Weights of a small image autoencoder.
Model: 2.9M parameters, 48-pixel images, encoder arch nf_resnet, encoder norm none_scaled_ws, encoder activation gelu, decoder norm batchnorm.
Rows from block 5 of the encoder, named by matrix and row number. Rows with one number belong to one channel. Each number is 128 + 32 x the weight over its row's rms, rounded and kept within 0 to 255. All counts start at 0. Numbers have three digits each. After the name is the row's rms in percent of the matrix's.
# convs0: first 3x3 conv (encoder.blocks.5.convs.0.weight, 80x80x3x3, standardized in use), inputs 0-15, a 3x3 kernel for each
# convs1: second 3x3 conv (encoder.blocks.5.convs.1.weight, 80x80x3x3, standardized in use, transposed), outputs 0-15, a 3x3 kernel for each
convs0.7 100:146180128079074228132137126113150123133152114138130130115117129121036141115114127137130115143080121148133141110106114103064120129124127138137121135255140132138133132149127084132147161164143145133137143180123148070125140143187120181118130103119102107127113040051124159141162159075151019158178130159135124126147155135122185143148120104118150124160152125107099120125104157134092116163117122117062124102109115139142125142117112149117137
convs1.7 108:118159158075158169129116129117115108108082111132117124130128099125157147110116153133173120096193127146113136167138152171190187140175167110121108103000116130100126074084078094155143111162116086115108095091107112114113136118135116000135119101103155093100189145173139186185124153105119255137133106127117118110114081104121106115118106113107155118134116110145148121106071138156161159119125089129143121120102111130126106159105121136119137
convs0.8 123:147113129122118092142162143121108122125141123126116131127139137121119137144119133124116140118140141122137127148156116141135143112129138130142134127000128136130134137117142141160136141145134155122126164164116142148140138163144128171125129082116147139115111155110131132131119164125119214118135141138115117141142139127120155131130149134118000133147160132146132130121101136129105130127111115119121117113126140131134131130145134131129130
convs1.8 103:135099132124103103158142136147123143129101116135147140103104123168209110141143086111111119085121110147095179161177117112178131135113134124129128145053125134157135131169162133137135108136117133125114105123110133130125125113113140038128112136088120000091116119038162093133101093128118255130136122119118106106124141139132109115112164123118046108129148140128145116079148111140096116120124111111129094160173163130095104144189162163155139
convs0.9 074:183181200165167174191150168126148151136120145139135134116167130089152123123136122122157155131146141154159157136166124139136104142133154111122136101120120096087123158127117130125108116103128100104127105098120090094110147137136160125126147117128150123127149102115127114110203179177201182185194183183142125108133124109174143138150129139131116113112125140133181170113180167095141124141150158126142182126126161084112131066099139066099144
convs1.9 045:100085089120126095123132117137131130124119123118114114115126087142180152163183163154138145149107117147111123144141149151129137143137138112106111106090115119110120058023065095070087110104117088094081082083071080075065094103092089079106119108119109127120117139120113110108138145139132147125134136128074054048088082077100096087111098093119067104126103115142170144128161139137147127094046063096001043105050058099126122117166138106159152
convs0.10 116:140207114138123128136145144129108134125137131117120117118139118116131129134113120130108124118137128126135131159188135131106131121124124132144124129000130131135131139146156113144119139128135136110123137152103131132136122147122130232116131136128123080164116114125121116130122096061139244126126136121132113117121136115115126118131103130123000115133138137121132136129127132130131142123113117111105102110116128138134127134144116129133120
convs1.10 150:128105128088161093145067103127151131103097116135127119112094090173224099111156106125130131101077104109089130125138145087021105136092119129139129125115131116147124125118152139184131099162120125119105144128111138125144125155116131000130102140131121071127092132085150035086099114105128251111104122109122112117114146118126108107132160135142000150108151149163192115088156116133106126134091159110083147140148096108120113136193172133130130
convs0.11 105:129153145137240153145162119134127143103128165131144133123153157102140128136119140100157139109114119133150142141160139113203151135109166132140138128116123130135138136104132139163122113107106107150132109123143112156127136147126132151166130118133146083127188019150151174070099145121178038103117105142119125109091200136117131140111141149148142128126114136108128132136141080144140131124157129185142116156126113126154138132136132139131121
convs1.11 101:107072107088044121123088187125144132104131137122077161137165118115096180157101118079125143109068110175188087135114130133128096143122091137135139125111166122119126088137146125135111098182117118146123158168125102140105134141138136120148096112146188181131130122203135170126127149145137100165122142145108137136139095150109142132123225104123111074143086169091079151132089153135204074139061094102107041109065138149146153132100157159136131
convs0.12 113:096174117137094107137130119132104145135136138128137136122130106119129137128118117125119142126138133135142120161195127118102112133176113124129116136000123129129121109129123136052103112101108129120111131094111141155142141178128141180095158126118131109162109157087130106121083082034124239128128149108138131116134133131133108114114107118123000128136110120132168126123146125119141149158131133131119113121122127128130137134137118130126117
convs1.12 113:143140124138174097157109127147156140143095129110145123110087096156230092123186104122139157117049122122065150107128121102116104116129104113118126136089127113151113132114147127169138148114143114107096133119105105132140120169109106018100101139131136101114107219119139099144107107115142249110099152100120098118098149098140115094129130139149045135081137132138181098085165104118118093127138126142127150122123123105105110113211188128168147
convs0.13 107:156143142152167126123119112145097141148159133132148157128152138128129135142126122142117141125133145129137149115122137120103121121108120121114118110000143128123135145113139126122131161080126142132147130144139124129125101061094128099150129144145124092148141082109126075149136057091126114171124149130122104133106092136123119119114077107099126119115091130101159164124086104107140150144135141151147120130127162124122139123123131123132114
convs1.13 104:140117106098108084115155132122126127106106131142087130102130132108142132118123162120132127093090085189096111165121123155146136114106090142138139148105124109184132137144135122169158139109105113135130118085093100137136134128134111098134112152126157070119164205139132128147111119122118140126129051131141140115126110128123125109138128145101205123135084108121135125123080148140135102146145137088155068160145110135127126142121137114130152
convs0.14 110:130181151138229160139139119096117127137146112133129119132129140121000129121129148149129116136126106116156111129093117085127119144145119133112141143174105138138138137156123115050159154154174140136097143107118144129123141171126160145133126090128128097091144146124133156133148146141128000132150116169128143114113147144136190096129129154116176141159150148115111120096103156125099106120135118104136098107127110128135128137120111149132118
convs1.14 099:107141138090099135129050128138128121132081098125127138100140094125183122091132112166129115139131104108110129129148145137176213138124133116100106152028128110143128116112103111147141153141103081116077096125123131141148105172121140051103108111136124090087156158086161145134099161085131255118115118122094097083132124116146106103131170120137043137081125105146190119076145132146135139113097114129075108125151132125123103142129121155129138
convs0.15 108:128182085099231109102150150131141132083174116121144125147123145160066154152125151113121125117083117139129126121168125085163138141139127128112132127118123122126127146143085135063125119090092147101109160141136155170115106137156168205162138122121119130134170000085163161106131128130195039117169164125133126118147162101142142123131126124117152122115130153121134127180074150163105183150127143135124105117122126138136112148107123144120134
convs1.15 091:119122076127101141122119113125145122138177158127142134162155121147135145166153143137118157149137138144131105053173140081115123088149132107127107139224125133125118135115070135123075148146139096114131102108126113134125121098112136226168127164125105231191093076168109148150127160129141000152136138140117150124103104137108106121150123114123183059125123125144090135169104116118123114094120112076184086088034095114141120130139160114130157
convs0.16 092:143112143107124162129102108027160136109141121191148125144073146148141153150142116124051122143154119114155116064119131151112097143137125106079137122107129118111118107150123193218096152155152144142117090174113104129102175155139142106128123109093062100119097161082122112154122104124086106103112113105080148129154160095144189114132114127107152122093122122091115165143061148105104152146118141135122146110149120171142116129140104165163098
convs1.16 079:093058083120149188139103128139120093141072102124159091117152190143178167147114105157106066136124043130113162094172117170114175114139099121152109094131131109145135105126196114212160141114130101141122034070088082070078140111125122146139113129121134143108149090138118114150117152150136081136126125146116145136112149169109095093125133188141131105133122111139080090127142129133133123110035071137100119086125091107167138123184162119115095
convs0.17 099:133116124144067112155059070160147150116106137099106144102151108103143122142129128139155135123158152127120148140159103102146115094161122102118131100115117126046106135147085152187073154109088096122090123113106140162119136144146127101143134032108139109118171129087133141073147120120079145093105125115147118112167148098160106075136142124088122096126044174104077148105123124108157097145136141116135133116139123134131127127115138127139137
convs1.17 083:139128152156145094150133094131128114088105119126138129151183100144173085106111100025084161111097184198133141099141127108150164117106143133104094102120096145146124103151140158155148132104145115117074098120099125081131159112104105118093151143122124158120164166152128175181127184112110170112126129137094106103121139115119099120100179133101157115133134109121144097099146099084105103097130135130134121115151085130109109177167127132138133
convs0.18 056:184172179173155178197154179151169170142111134135138135074097081067118085161135119156141153131132131124141127117129120139133105129165142110145160073131080097085116143117096116121089139132107140113096109090096092094089136147173133138120162135152115096118123145087142142130167164182149168153161153165127125098124127103177172147124140106108136125073140129174184160121149150116147133124116147135146158130147161079103145089101154126092137
convs1.18 040:077084094098097077094109093110103104111110115112112119159152127170166139133134124138121137139115157160131140144144158161139147153145145114104110110096114117108120083070106107077098108106106090093073079083065076074061096110095096085099110100118100114104100154118107115113138140138135164133133145130093072075090088087091076076110090095122058100106086103143149128134164138142149131069037072080008057074041063134130117090143132112126126
convs0.19 113:144162136166125136187180154119119141124119123154142134127144123125078134122130135133134127132102115129127102146182123176078120142140110127127129134105124137130128105135119131131124090103140169121128103071139140144127141155135151212186165067131118099150114000130189124134134119130116103119078146120130121124098137128152145101143139129100131144120150126124111140124057125126085148135129140127069126126148137140135125136130125126132129
convs1.19 127:107087144104077074105100100095109126123168129142151148132139115150066131123115153150141144152158172131134110107175151106040066123124133126116097139226127130127141135064140108078143124136174108123101110148137101107111117128133127255161123127134093201191108001109141131115137182110156061121128133158143170146138104111125120133134090115119154150107100121156124121141053105125120123102104160104187120108136121099160134108145108117143127
convs0.20 062:129126126137146135134137130092069059138107094159140127159167177135156172100099114102091100151146146167167181107136077155132133121104100131132134123102115120115121112194172192255255151218217212248216161164139128097097101101125117145126107117129091099102123103112164168161140092112107109127134120152109128137112153174074118152110098086140102112161150132174128174106053103116087129157144164122112119103102116160159146140149160111118111
convs1.20 098:112092180096085115121151190091047031142114087155132110174164156130145132116142121097083088114105104147137139151133126135105126166154142135122131120163116157117129105138149106120118094118124201187169158154137117110111130154138127172125107132124122095087136093130125134126139134140137141126141126123169228238116154165108133147132064086128115093148133121171187157164203160109159153107140173095124154110146145192173129176153125146119106
convs0.21 094:140102122122070155170176135151130150138109156119131185129122098102117147113128090138108146149078112155142128160163140167175160112180108141167129158123131138109141132094100133121112126072066098078124070075113111110142138137129114104188157144096094087135167202116090078125097127091083235173130116138155140111122200133122158123134150138135075154110113131112145129111170097100149118149111122144162151159119130139163104119098139130105114
convs1.21 080:214160133139122067150100109167109112118085108121119092091130085161152051158131060091060120084104134100084112165083122099165125095119131132115110110081106130097120103033082170155073172203127047113060079149079072106090134138112118132130105115140125153118144195128141118116126124121159182130128139136134108091151170099146128092122147127122203166122180137115115094093124097100094128151073097187073152122075097089116100090140128112164132
convs0.22 078:152129151166200116115111123120135076110119130141157167101113146172144147182150158120139115145137159143178168116138113139120065145160147124117097128117092127121109122129085220255157164184130167184141126164131130147149117126125141157119127160156106119091105119082107133137109123139123078102097097108138137113196200129214208126051097087124119106172137122132134153120100149143132132136106141107128139102101106166187128139141039138173092
convs1.22 092:117120108164186176139181147099108103089113147128115107203195165207181156142105083085122114116114147139106153113158117127144131123138133129144133106122138120102134097158113180230207123212207176209206081109091064077076091152113120159134118124149129150152148137136125106124158141128106124146132127133114154137155193184097135141126144097107134134112110105087091148105126145134136096088140109108119134140069119120121104144144114138104082
convs0.23 106:158099119107184125123146145129147132128164129132138139117128159129143129145095138099134141135126105139157149124092139144194132145134141135107132140081136123132140140126138142156136123062111137130122115085131106174096131104127127181144130131148108203130123067076121189113122211153147052096108111126126133153136196164131137150110173133107153139108143133112149125135095124108120139109159167174133083149140116122141127140103122141149123
convs1.23 106:087097088132099134106031099111146119160118122122100102133117145100104178139149108119173124110092095151155077107164121117149110120096067142102122145122138111120132152042143104152128149145120128152159152144120102112102148077130138144125121099128117242139107030145124211113119101126122031127111138126133133134115108131120162130131087123106123101120078143108087152081128140151245085132137143112156075107006094133140135128089124138172139
convs0.24 083:123133144064143156153169143165096137185100150136123148111094116088121136110120075123129150160138155128127174089105103095176131112171111144096097125103123112121125137140150080118168109130120164137135171201137131139152134103094138074122149105110104135139103123124121092120122124095107139147145098108112113117037116132065146140149098092159091122119090099116126125149091132142157151139100132151152108100112125122148139133181156097077082
convs1.24 082:094103133163145112140093100116115121115124159141175166149177145205132063215088045093080111063092220052115172106127126132209174126136178129124124139107116136122142185150109064127115121093049081082094168162093078136101138124133103091161134116147137121109127176141108154147129119133135146124117136139148136106089098121123089072113131113120122135114123150138179136175198133136139092108099105119152164136080146113116139209182088193172082
convs0.25 116:128201170161217132150156140144112150133167123139138128116144141100122130124115122145082126131144147128137136143118119167122131116101137133116131123000132129134135126070157154141136138149125118136147127174100130137145118116130155203138148154104143000143150035164150144142138160131143184122123135118107172147142107135155142148127105133126008135120112127102125130140117115128121123152136100153100123128142131138135126128127125140140142
convs1.25 093:132129156131112106137135084126131136104138123124140110135124139147185141113070180122150094064110133127097131142105119136126140166242133126133131151084130133208138131103131118198135114183153086103103144105109127113114127114129140106132133219128123035121141120152171042106124136130137170145142077136103118103123146125119104133124153123120099126127188114157181155085009164179129164116077080083213058101200091127118126192110125170097135
convs0.26 121:149175129172172144152124151145134148142112144145147129125118125126099138113110140135107114133108135142137132151111138170113149122116122127135126129129130132133124130127128121116124121100113155134150137113165152165166136153139145140134122111135131120134136072103138087123117082132130110123101157133138127127115128122128078126124118131108157128136109124138130129140139144115122126151156147149137156137145136131132121132128116132127116
convs1.26 141:095106102122076071098114083113122126141132123142125127101109112148092101164168133151099152162113140124075126108185124125079112141094110133154124119225131131126120148140143124051149123111124165130131111168132126108112126141120145205118127119119124092164101123097116141112124130133134035118129141122158166175130151151109136127149171139161112107146144135108090142158176090112103097088125117163161176129139110115124141104188173116195141
convs0.27 111:142156152119068160129161114153090135126108124151125130105099127142082125127135138127139136146144141122118107126122119094080148144149136135061114147127154131130141106157111151089101136145132159199161172120097140091109101126100150044100121108124061245141187000123134122111151150154170077183155138150144117129142149123130124140149056132147112120125139133120186147136105117137115133118090123098099127107126151131138114123101136137131134
convs1.27 108:131123130150113155094195084128133115108115078120147114130126130144216120133103134139143117127180105106137146114134130108041176158208147121109128105141122148145135142125117121109111138142151114102096096103104140092150116150111134140104154198158125126112128119115127007176115122104120195114112068129121132104115136101116084105137137131158195113117143139101151103147160100107029178126113132158078106089099099110127105130151107134095114
convs0.28 100:154159089129093104128157141132136145131130119161120157134134154157142092121083111110152131104112129148117119101163151165209169147148151135188145123145089139151154102096134125122100158066133146120120132075117152135131116142131117167115134151149129094105074079166116105071101146113110085095140117147133138116137085086166075133094144142113142142128091128121116107120163156093132123106148127148108092148114130133172156148113151145138128
convs1.28 091:125092095089203111103062129130123127104147111118131125146098127099101149086130120086127092158152089160136065118120134093160099154144146115137128146087118103079123105062110131135126111145159086097088128134100126103078102148120182157154128118120158163117097168156171179130160117114128155127126197126135107108151148149123118114167174087134156135145210158121104114095131140140127111120041120117127116129046080131157160110119134110114117
convs0.29 087:140107175185112157151165157117164173190192156143171151172091123133066111082103093121141151173179156135152134117130160132125134141150141130126136157118127133135158083115144061074122118119158189170176164191145147143159141115148145152083145124122092128127106127120102084109145143103105115120136107134133113123084053108149094147128140130128151134088133126118112154167075109152173115091132120095141097100123113178141158144154162073002086
convs1.29 079:125103101110124168104131136066089114084135140118142163162150083126108092135094094067083152127169112141146137117147139126172136147170185126125121114099096116131119222137152130114173153089152144143097194172076139140116141127109121155147116134137114126103126116084134098131133119111137131099119111117148137128092082122098074110117111124129191121131122157127146143120119136118089117124081098091131062096068070111129130186174080123139076
convs0.30 077:179184178192191199212177184136124151121126117113139151121136101114146115158132119131153170123162157128177178153165144134125123115134186127119106097092096109069105143133118106102117109086092106135165135147160117122164152149156173166151153135149163145163147116113124113107181154172187165168187174170132103091141102104201137124153131138127110111116117141109149132116147136144151103180159161174153152160163164104110108088106109085097127
convs1.30 051:096092108127118102131144122136133130110109118100105110126111084176170139186184157147157145137116146115099123133132147139117132136123129115110111105104116116122118082055088124082096133105113090096078083108081071079078106109096083091106121123121107123109118152119111111116132133134135136120131134132101088078113111105123115112105093096100061102114101105159157133135159136124141126102067090099023079108070073100138133124174164122156157
convs0.31 103:110255131106119158144108138123153145138027152142104130132125131095122143119143131151123111125129129131105113106131138150098111139096108128141149132095115127135119130066149139157138125154126154119144135173182129107133175167147129146153128075133153052101092206051082099137154152131124173151123165149138182133118077103133099117150139152147031148128164113114082126115146118125108115133139121091169130108136125142121134133163111116124123
convs1.31 102:139129096136097160098055178141117150167139141097128143143154136123120140130148125125125147096131146122170145118175131196079119161164120130122132150132144100075128128151152126165134107116128176127130133145118111101092141128113118251130089077130092167140185057146137196105142119137141051137114173128144125148094122142117145127191122149098163123107094114143137154119142165151180139117195117124162155098093135156142147161099136150136146
convs0.32 115:135118109147169150131146141128128135137132139128121112129144122122154143127104118126142114124134121138128129146139133143044138129129134133136105130000137135128132142139139130134138137118138138096139129120128144148139128119111121120077128166130121137176130087124129112114124069096124194139129132131115101141112168120123105122139120141115000097137118146124111138124106129131140144122110112131087134116130126134140117131131131130130119
convs1.32 145:119113147092108113156101150108133127121097131120099115127114116121178123121137122125151127085121111078098136125183139152190105148116106135144133147005138106137127121120144118207113110131096118123118148109122127131119140131127149000140100108126108168142157082120157148110126134135126172129102124136123128120116100128125121132148139135120000143132090136165165142065114167178201145124127141109167075155138124139126130154101140160124156
convs0.33 111:138087149124178143129148137132133123135135133128145144125128131102125134116136134115103114116125118132107094161146132097000141141156108121136129127079118133112127149108131126131117142125139157137155162073178121120160167105144138173135136121120139108124101255101137151139060095101088224093130104118124110134131128151101182111111150123128085121102147113128124136107158130126114134139134139139200148140100143134138128135137121121102110
convs1.33 137:128117084127065121113109113155136138130115152128156130081069099149173076156172092139121150134050107147065169149215094098000084112135075119118126109096119136135113104159126161135143138102151172152154142145107118107139116133126122088127139124106156078106115209120104097115116046122120150117130125107131111129134156145132139131105174123137006126165158133090117109152230088089076118114194130148051173099142110107087117112221187120195146
convs0.34 060:198165195214159191218163175148118142138124148132147158105102091094089092149140122133121154137135146098160121144143137129125137129143113112126106104117119113087134122126131103124148071067104147123093144120092103103069139121138154107179148125169108118126120083071122075083150154189176140188176157177130119097123096115150117147135115130109123146071109132150169184143127149139112123119088153144118141152138151088105163089102145137116164
convs1.34 042:102085095114112079114124108120118113099103113095101112139138119176185147166174151153122141109095130149129150155144153151127130161143143112119113095100118106109123108078105123098112136112113074088073069078075049057050120113101066089105089102122086117107121149134094124114126122134155154138140146131079084088096094108095093093119099096081087080113093105143159139136168148120143130099063079063042049087057078096114126141143140121137123
convs0.35 080:171137106156126147159132153084046111114121133127111117137176157130156153145129139093026112127111135136110111149142113094168158057110104147112148115109135156098129138218124137202157120105117198220159158191146127116154129143143128083153136078118091090085113111058124165094123067110117121069147209080137146129146168137125125097146112119131153134109105124116115136097060165141151163170141162114158145131146145170164118132149101140129091
convs1.35 099:114115019116131085115122113127050071179140104166180144148231156102191163106132124118063112144128123132141136119160128154165135152118134123145119117103140128120110057170152039148121096152182147166168117132117096098090111139129112086126123141109107211142130147160124125118124166160110145159113103089086194180068155149086130137173094112184192128150197156126194173107185154113128130108154095108210151108146107141193202149172183170120137
convs0.36 103:122080138089126144101150146093098105121118109100139142126131152116078139111097136108099091088138094112117134148101112095075137138161116138080144145024135124115131149158146118113140153136160184162108204134122159137123153111157170089161122105118120189130100146096090101170126088098101099102153137146135148143107089142104131097141158145152039147102117121117100124101128120109112149135132134100096123094109121141140129143129126137128130
convs1.36 101:133112168100163114111148142135120151141099151150133140119120119128246066124195068142111177136049195168060161171091103122102146124183152118133132112150106128100116112170159085099147130089122118128118143132122118109112113158143097149106141116124142056070115153082099098123119122118127151123122131116142123109091150124117125124104154127132042117133203130123165101125255096092112100102166165122063169099123143150111113132190172117153126
convs0.37 117:143124147139248123146156157133128127142125154126141129136148140124098132131141133132139127135132107132149123162125121170121142126108148134141134133000134140140134126142148160135156116175134127112135132155112144136124146124135115216145140099112124135106128129150139150115149144180135175168137141151117139134133144117123146136155159140132003133149118142131111132125093128131107119129110120131104140110112132130141122130126120132133120
convs1.37 108:125089139134046038137105118097134111129120141129068123140164157099160150099113140136151087101122116131113125134134139147225130140168137115100120113107130116118119111122159097146138120128152099153122103120108108139111124109114116076093116101108132111088192132130141154161121124119123255125119089126116143102114116137121127141146139127148079128131118127114189154081079160136201167101075104092168043111142131143139125168091119161118144
convs0.38 103:145166131215255116134123100120119113123183158084122126132093126106146143101120171105141129157185139128141108121160128138125096163166139092083104110118094153091135176167175140118132133124152068167120119167139141166103151170108113174182143168122127143163092123102097128146127103139103043121142152121124129134097160115135112123141127133123132129163115148184156178151127127141144156078131125134174122116128119152106143130106148135142119
convs1.38 086:106110146121179141150133160121142137094120115129106148143157147081123176079100163149079109178178096179134116124145127105133091150152142158177135160127153132150148123056117128149121111061118111131123113156124071119116139160167134120172135121160112115155133125129102108114126096130118117103126107122112082114151146128133135130114072074108110049113097093097110122104094137111117130128075120111149104068110130106137106110116120103106125
convs0.39 099:084073130115020181121138129146104152103108151139116156143110127165144126124114101121128115121134133126141149098121165105097162142122126121072144093117141112136140174129114101159105117129118111152102097144108128090148141082130093085168163137103150166052111134030101106147098116150108148136122140115123124119094098114114148127104123169118139133121124100156202102156099174146162143133098136091117145111134148108145130125128117133124126
convs1.39 098:126129131110209136142171092132155154123154083125102071114123105122161145128112147149130123138134120160086108119129096115102146110097100121142133153128089098115079095086109124126162159130173126130154155162135134144175150136131131212021149128097139150152180156025161167132141161132110133143102117152141099083120151072155144144157136142125130203118109087112144133119123119132097160133153126159169114145188014110130124130112107131120120
convs0.40 072:122133101179195115151146144104133127127154117103110124134133154158161157077042070182143146164170145141129130152106122142177145134138139136130141124152095121111119178158143126123107104072080087099127106077111135133149157140133096141098114130127156121100181128112094062068113155140154149140133123126214176167141116116109031055121119111117163140093072096099133134114145144108137147116133141133195151121129136101127120097084117131124088
convs1.40 084:121099114126181161066080093144161174068104087107120115098103071064069141078073137105106097196207093184153097140148138157187107141131135119117114109135142134140130105058090192188165186160163100121125113155159130131149120126120173175110133122123130120109118143154146124106122134119080118140140139129110069077195179167174175158113145119133207120128121146160141095118116149093119154105082101174209125159136116168189183057074119063082123
convs0.41 131:134152135161164133154151147131129133127065127136128127129136124132114130129125131130135134125122127134130133132135127132111129121119132130132130131119131131130131132139137139103141126135132131145138147116148144148130129134134138128145136117129128130126122075130147104121131131128137176128129149132126128135117132126139108129136139131139100136145127139133125133129104136122129131132134129125121135128130129135132130129132124128128126
convs1.41 203:119124124127054121111136129126113136131108143129129123118119137130067141132126134141092155151147143144135137120183096138046147132098143127136123129255126129122126139133140128084124135118147150142132103148137126122116122095127131255124130136140118157172069107090113089104119125128123000135127131125140153144140130138124133130134125128130113109145136136141071134167145119112114117107161139133173134123124117123129138110136122110154128
convs0.42 104:128194117082184103174179166111087129113119111114119112131127133126132135140147144097135120122102100127123131088151106148180157106132116098114122134080125130126132121127136183116163136144155132125138115104138152152139112132142109224115125111104088047144032118183126173110068181083143123128143137129100126135114142143116113139136156116142129158114145138135129115125139103115135123113161124143115075143136113138146136127118135125131129
convs1.42 103:107081116110147137119156137139144110115136139094144122139129154157125137122050132099129115150145097179125116155097146098121104099110105125105126145157146157174148106123129187135139152119149103131130111180113103154136098164115150098140108127135198091142109255211092178170130133132129221151147147134095133134116151155141109142153176169161155091140081130115121148142082138121137136113073073133132172086122185119137115128173116111124121
convs0.43 084:096204102093217138110154146098153147123180170132172142112105104076108103092072113117122116090129123112120102169041096175092139106141104145151106149184128130121133120127152078100130073051095192087165190197162202174187156143148119110120135172130081151159069112131081094129110139146083088134126100106137148161098107111091071111148115137129115147126137122141163160091141156138133144134142116166122110129125129152142133171146129117099074
convs1.43 087:109085096108035099141062124103098144126146163134099170131140136143147069180195108139130155134122175112100141170073094183119143155014137128110142114094110123121099156170158094081125096068087160147111154170107136161087125128119153082092099109087127061078171199118149183163108079106134176091121140097151162129104121076109114077157076147137171097133112131121145090168210117141166108120115154155093168118054165111128113143216121139242150
convs0.44 125:160155149149166143145160136116122124122069124126127118124117122131117128122123126120118125126123128124127127138104139154137140126138131126123128127123137129126139161146143135157150134150164160152162148179135137160136127115135134062113120133139119133133119191121084136125133128118133230127151102130119131135103150123117096133143119127145137139129156148141142138129145135117142113132119127130102137123128140131126123134132124129135118
convs1.44 112:135127100094096077118145116105112122140134151146141148120135147125097128154137114126118112162096157136129166160134169132120110142000103114125127116255120116117119128143119111105116109099093170130156153135136123129113133129131112183140099105128164157148090126155076112099135121132115000130126151122147153155119125114114147120128186115126069135135106124110096142158180144115120101125174124143099187112079139149135147118148137116195109
convs0.45 123:123135111132133132134132129122127131126123109120124128136145126122134141127125126129121123118130124124145130142165133132116130125155124131146117126000130131121126148147136127130140123137136134091112124169109142157123132129119124148104132153117118129161097095108131119120116116078111196165126134123134109133114120110123122133139131134115000144136120129124110146131144127121148141119118135122098103133128120129126126129134119127133125
convs1.45 118:159159167140127142146111145146144122158120121137115150111108120124202116088156101142139148111113119118104161133136117131114151156063092135131132167000133096150135127144144095127107094129110140123133125127130149197155122134116161000114073133106139088113160123084214124126133115110148234107070108106136125119120135118147113119117160140098168127085109130135205129082152121147128139118139139130138111204142126134107107147144140145153138
convs0.46 071:150185163160184162170126150149099128150144115145133132152174133113079104079105119139126157139144135131155150119126128174214142173188131151088139110103100131107167114137138181100088181128093184141176142098138124113139088152138117178115151140164153188133097099105094123118115212144126088089121111084099144161130116125143150103132096088073127110122153162194161115148194118115122120172123142142124114106120060119145152123066088116068068
convs1.46 047:096083107105127110108054103111123131099121110100118110146109115143120112132072099161166152118144149100160175178144155103116159116133171097115123097100121113112119112073122122079119120117130037066049070071026066096026097101118082123106099115095131121108131103116094141098146130124151131141128181124098079084088070096088069085123105089093120104111116123097096127123120103148120095098077080042079080066036132103122107117136120115119098
convs0.47 130:138147134150182132153131144129117122130133133137134127132136131124110124122119131126115118133119122135144135138129125144130130129114133127127126127120130132133128135140138153115144124138124135132137134129135122132140133135133135159135149123120124114133126103119158134123127142121143199134121139138123132125121140126143120125132135124125102130137127134118119126132122133133116127125131128132110141129128130129130128124124124132129120
convs1.47 141:114101112112080098108149115115128136136131112126161134148127143130060134138109146123093117181147150145177119124136144124102063143142100115137106105255124119121124115107106147121129125122122149114129123146155125127117107135139118212156146152155128163194084096133094099101124144136115000120143148126130147159128126129123134136126134134157096141141158124141073147182125131121104137107143123119159145095115095141141149104129135107126118
convs0.48 073:211145131196147119181118112168177125180172121143137109127125106091126108112127125139142145143152137109126135121139102112115089119097093128127125120098118128079127066098130055059128075068130188158087181151071116129091200204149173125137152135148119051137171082127155121147159154203168138203161159198167148087171152123170159122126121146126137150070101126145137164160114130128107165206166117189153108170129098103095133110096111097118136
convs1.48 049:106119078119127064124161107098106118097114116096106104142155120154183154161195165153135145138097100141107112161159151158138125154158141088107132087130158097114148136114108142106099147109110083091095057081101056065089076109131079139143098146166106116127104126143113122117157135133145119117148139118084091104092108131091091112122130119128128102132140112128158157143198189128181178108107078092087031103107065112119123106153157121152157
convs0.49 122:143130125136075173136104133118141129129106118123122148132133144116109111101085123137130122136149138144139131119157169139155097114148118139124128142133000130123135105142112134125114128113142178134119157126143129112136140147161135117235124103166134133142130139148147113124116104161117132245133119124136118115133129137130104142146123133132156000135108113117151123121138110120133142143115124144127145135119141131133127138137152126128127
convs1.49 100:132122178104189166134159181143123149090152177147153184103071118217094094147102095131090169099083191043149160083088110078133090078092150133148127075116128160120133109162142111108134121140131141134102152113104145170115127103129054108148140126142085120150157145181078164175148123136229110135124101131145133135120114111084095108123098138071135121102144119165114104145097107078120123087172149118198157167166147111136124229177153162141144
convs0.50 090:136083135115136100151133115047128164159151136145158124110129091091154114150133124134111129179158145163166143050077148106179112132122130078146121083124124128126128079127098131179131143136170130098128163141110093095104132134139116183169132152132110054113080147118070129119126111131135164107080151143099109145120158112116156153078154129109133132099095123051014128076076129111140126111136139131117140112124105114125112117134131136170142
convs1.50 099:113158147142160192095128118183136112165096104110163114141160172136160165062071129088082109117128124205195136125127139145155136132138117138144113129153132114125115100133119112146161125088136091144118078168098094062099124153095140121123093122120164114129118208085115091134136146151117146105142118136109151145083181157098089112141128157154123111123194098179114065133108083078088141116129122154114146071171099127164154141195170117117106
convs0.51 108:112096140109065183137152118138106132138122131144126132110117155107117147111101123140105130087094151111126128134146087105053100117147132155124126137108126124122116112137108129118095126092102140155118157180081137100133115119153148125152127154141114090141202000177155195128128000127130097176123193147128148105137141104144122119159127161151169116106098110100130106129057134139131127150142137145070149169165145140157130137136106116115104
convs1.51 099:152115112121163137097133117104072107138166126138085154162163116107044148131093157108124079145150177081148137126186122141214122116138163128128131134116124106119128103129121124180154132110109069118100137103106087124112136133140123166121124099145101208129178038175139121151149168149154107138114102156126138139119106142126121122141114153126188152114106161145109154105011149132152127112112081087228101094144143108159137182078113146119154
convs0.52 087:158137142153065129158137113059093100120116109161138136153144152109134146082141142117132134166160138148143149126112127118109149143154154138106141133103132109136144071086112152186195174162182158188156169254154111134138141114124109083136140135155072093113140082099076091129156122134122087117130126136108114146094113165101129147127152130118128117109144157151137151150038115107109123149152119143133114102134152148109127107131144155155183
convs1.52 089:113149162104183151057117103129077096145087074117104106117124148132110138081057115129111041118127082097175133121164127120117119118115137137151139123113125126112117194151146183175185077073142173185165133152111143147115129107126144136148133143143128150143146147128132156128131127133133069087136123123116136128143154147122124110152103144152145131140145158092084082114112103076091097118143142123137133126125132122134128144155154122141170
convs0.53 075:141137142146126139135161148195227096176227085146146095117091124129097134162118139147206114131193113116155083152167124108142120111122117121127136111126124095117121049096108044067086061106097125110126142119128147122117082144143108127136111091134145153072131140061110127049120156127129142126112110139088083149109064144121074144140143088115128099094085083144117111150153110129138140116158123131158142130146141092090107124107087137120055
convs1.53 097:129138189101150171107156166119203194091168161089150147182084079145114132143136154085175160083152126118135101104165133114173129106152132126126139119121144117129132145076089205103116200111131070092120106101124132121110112100101126140116120123117144108130115106139136090124138087130125116130128114118137067063175103115162118126113169148112171140110148125131109120134103131117105142122107188106131145089123153181049059174084089166125127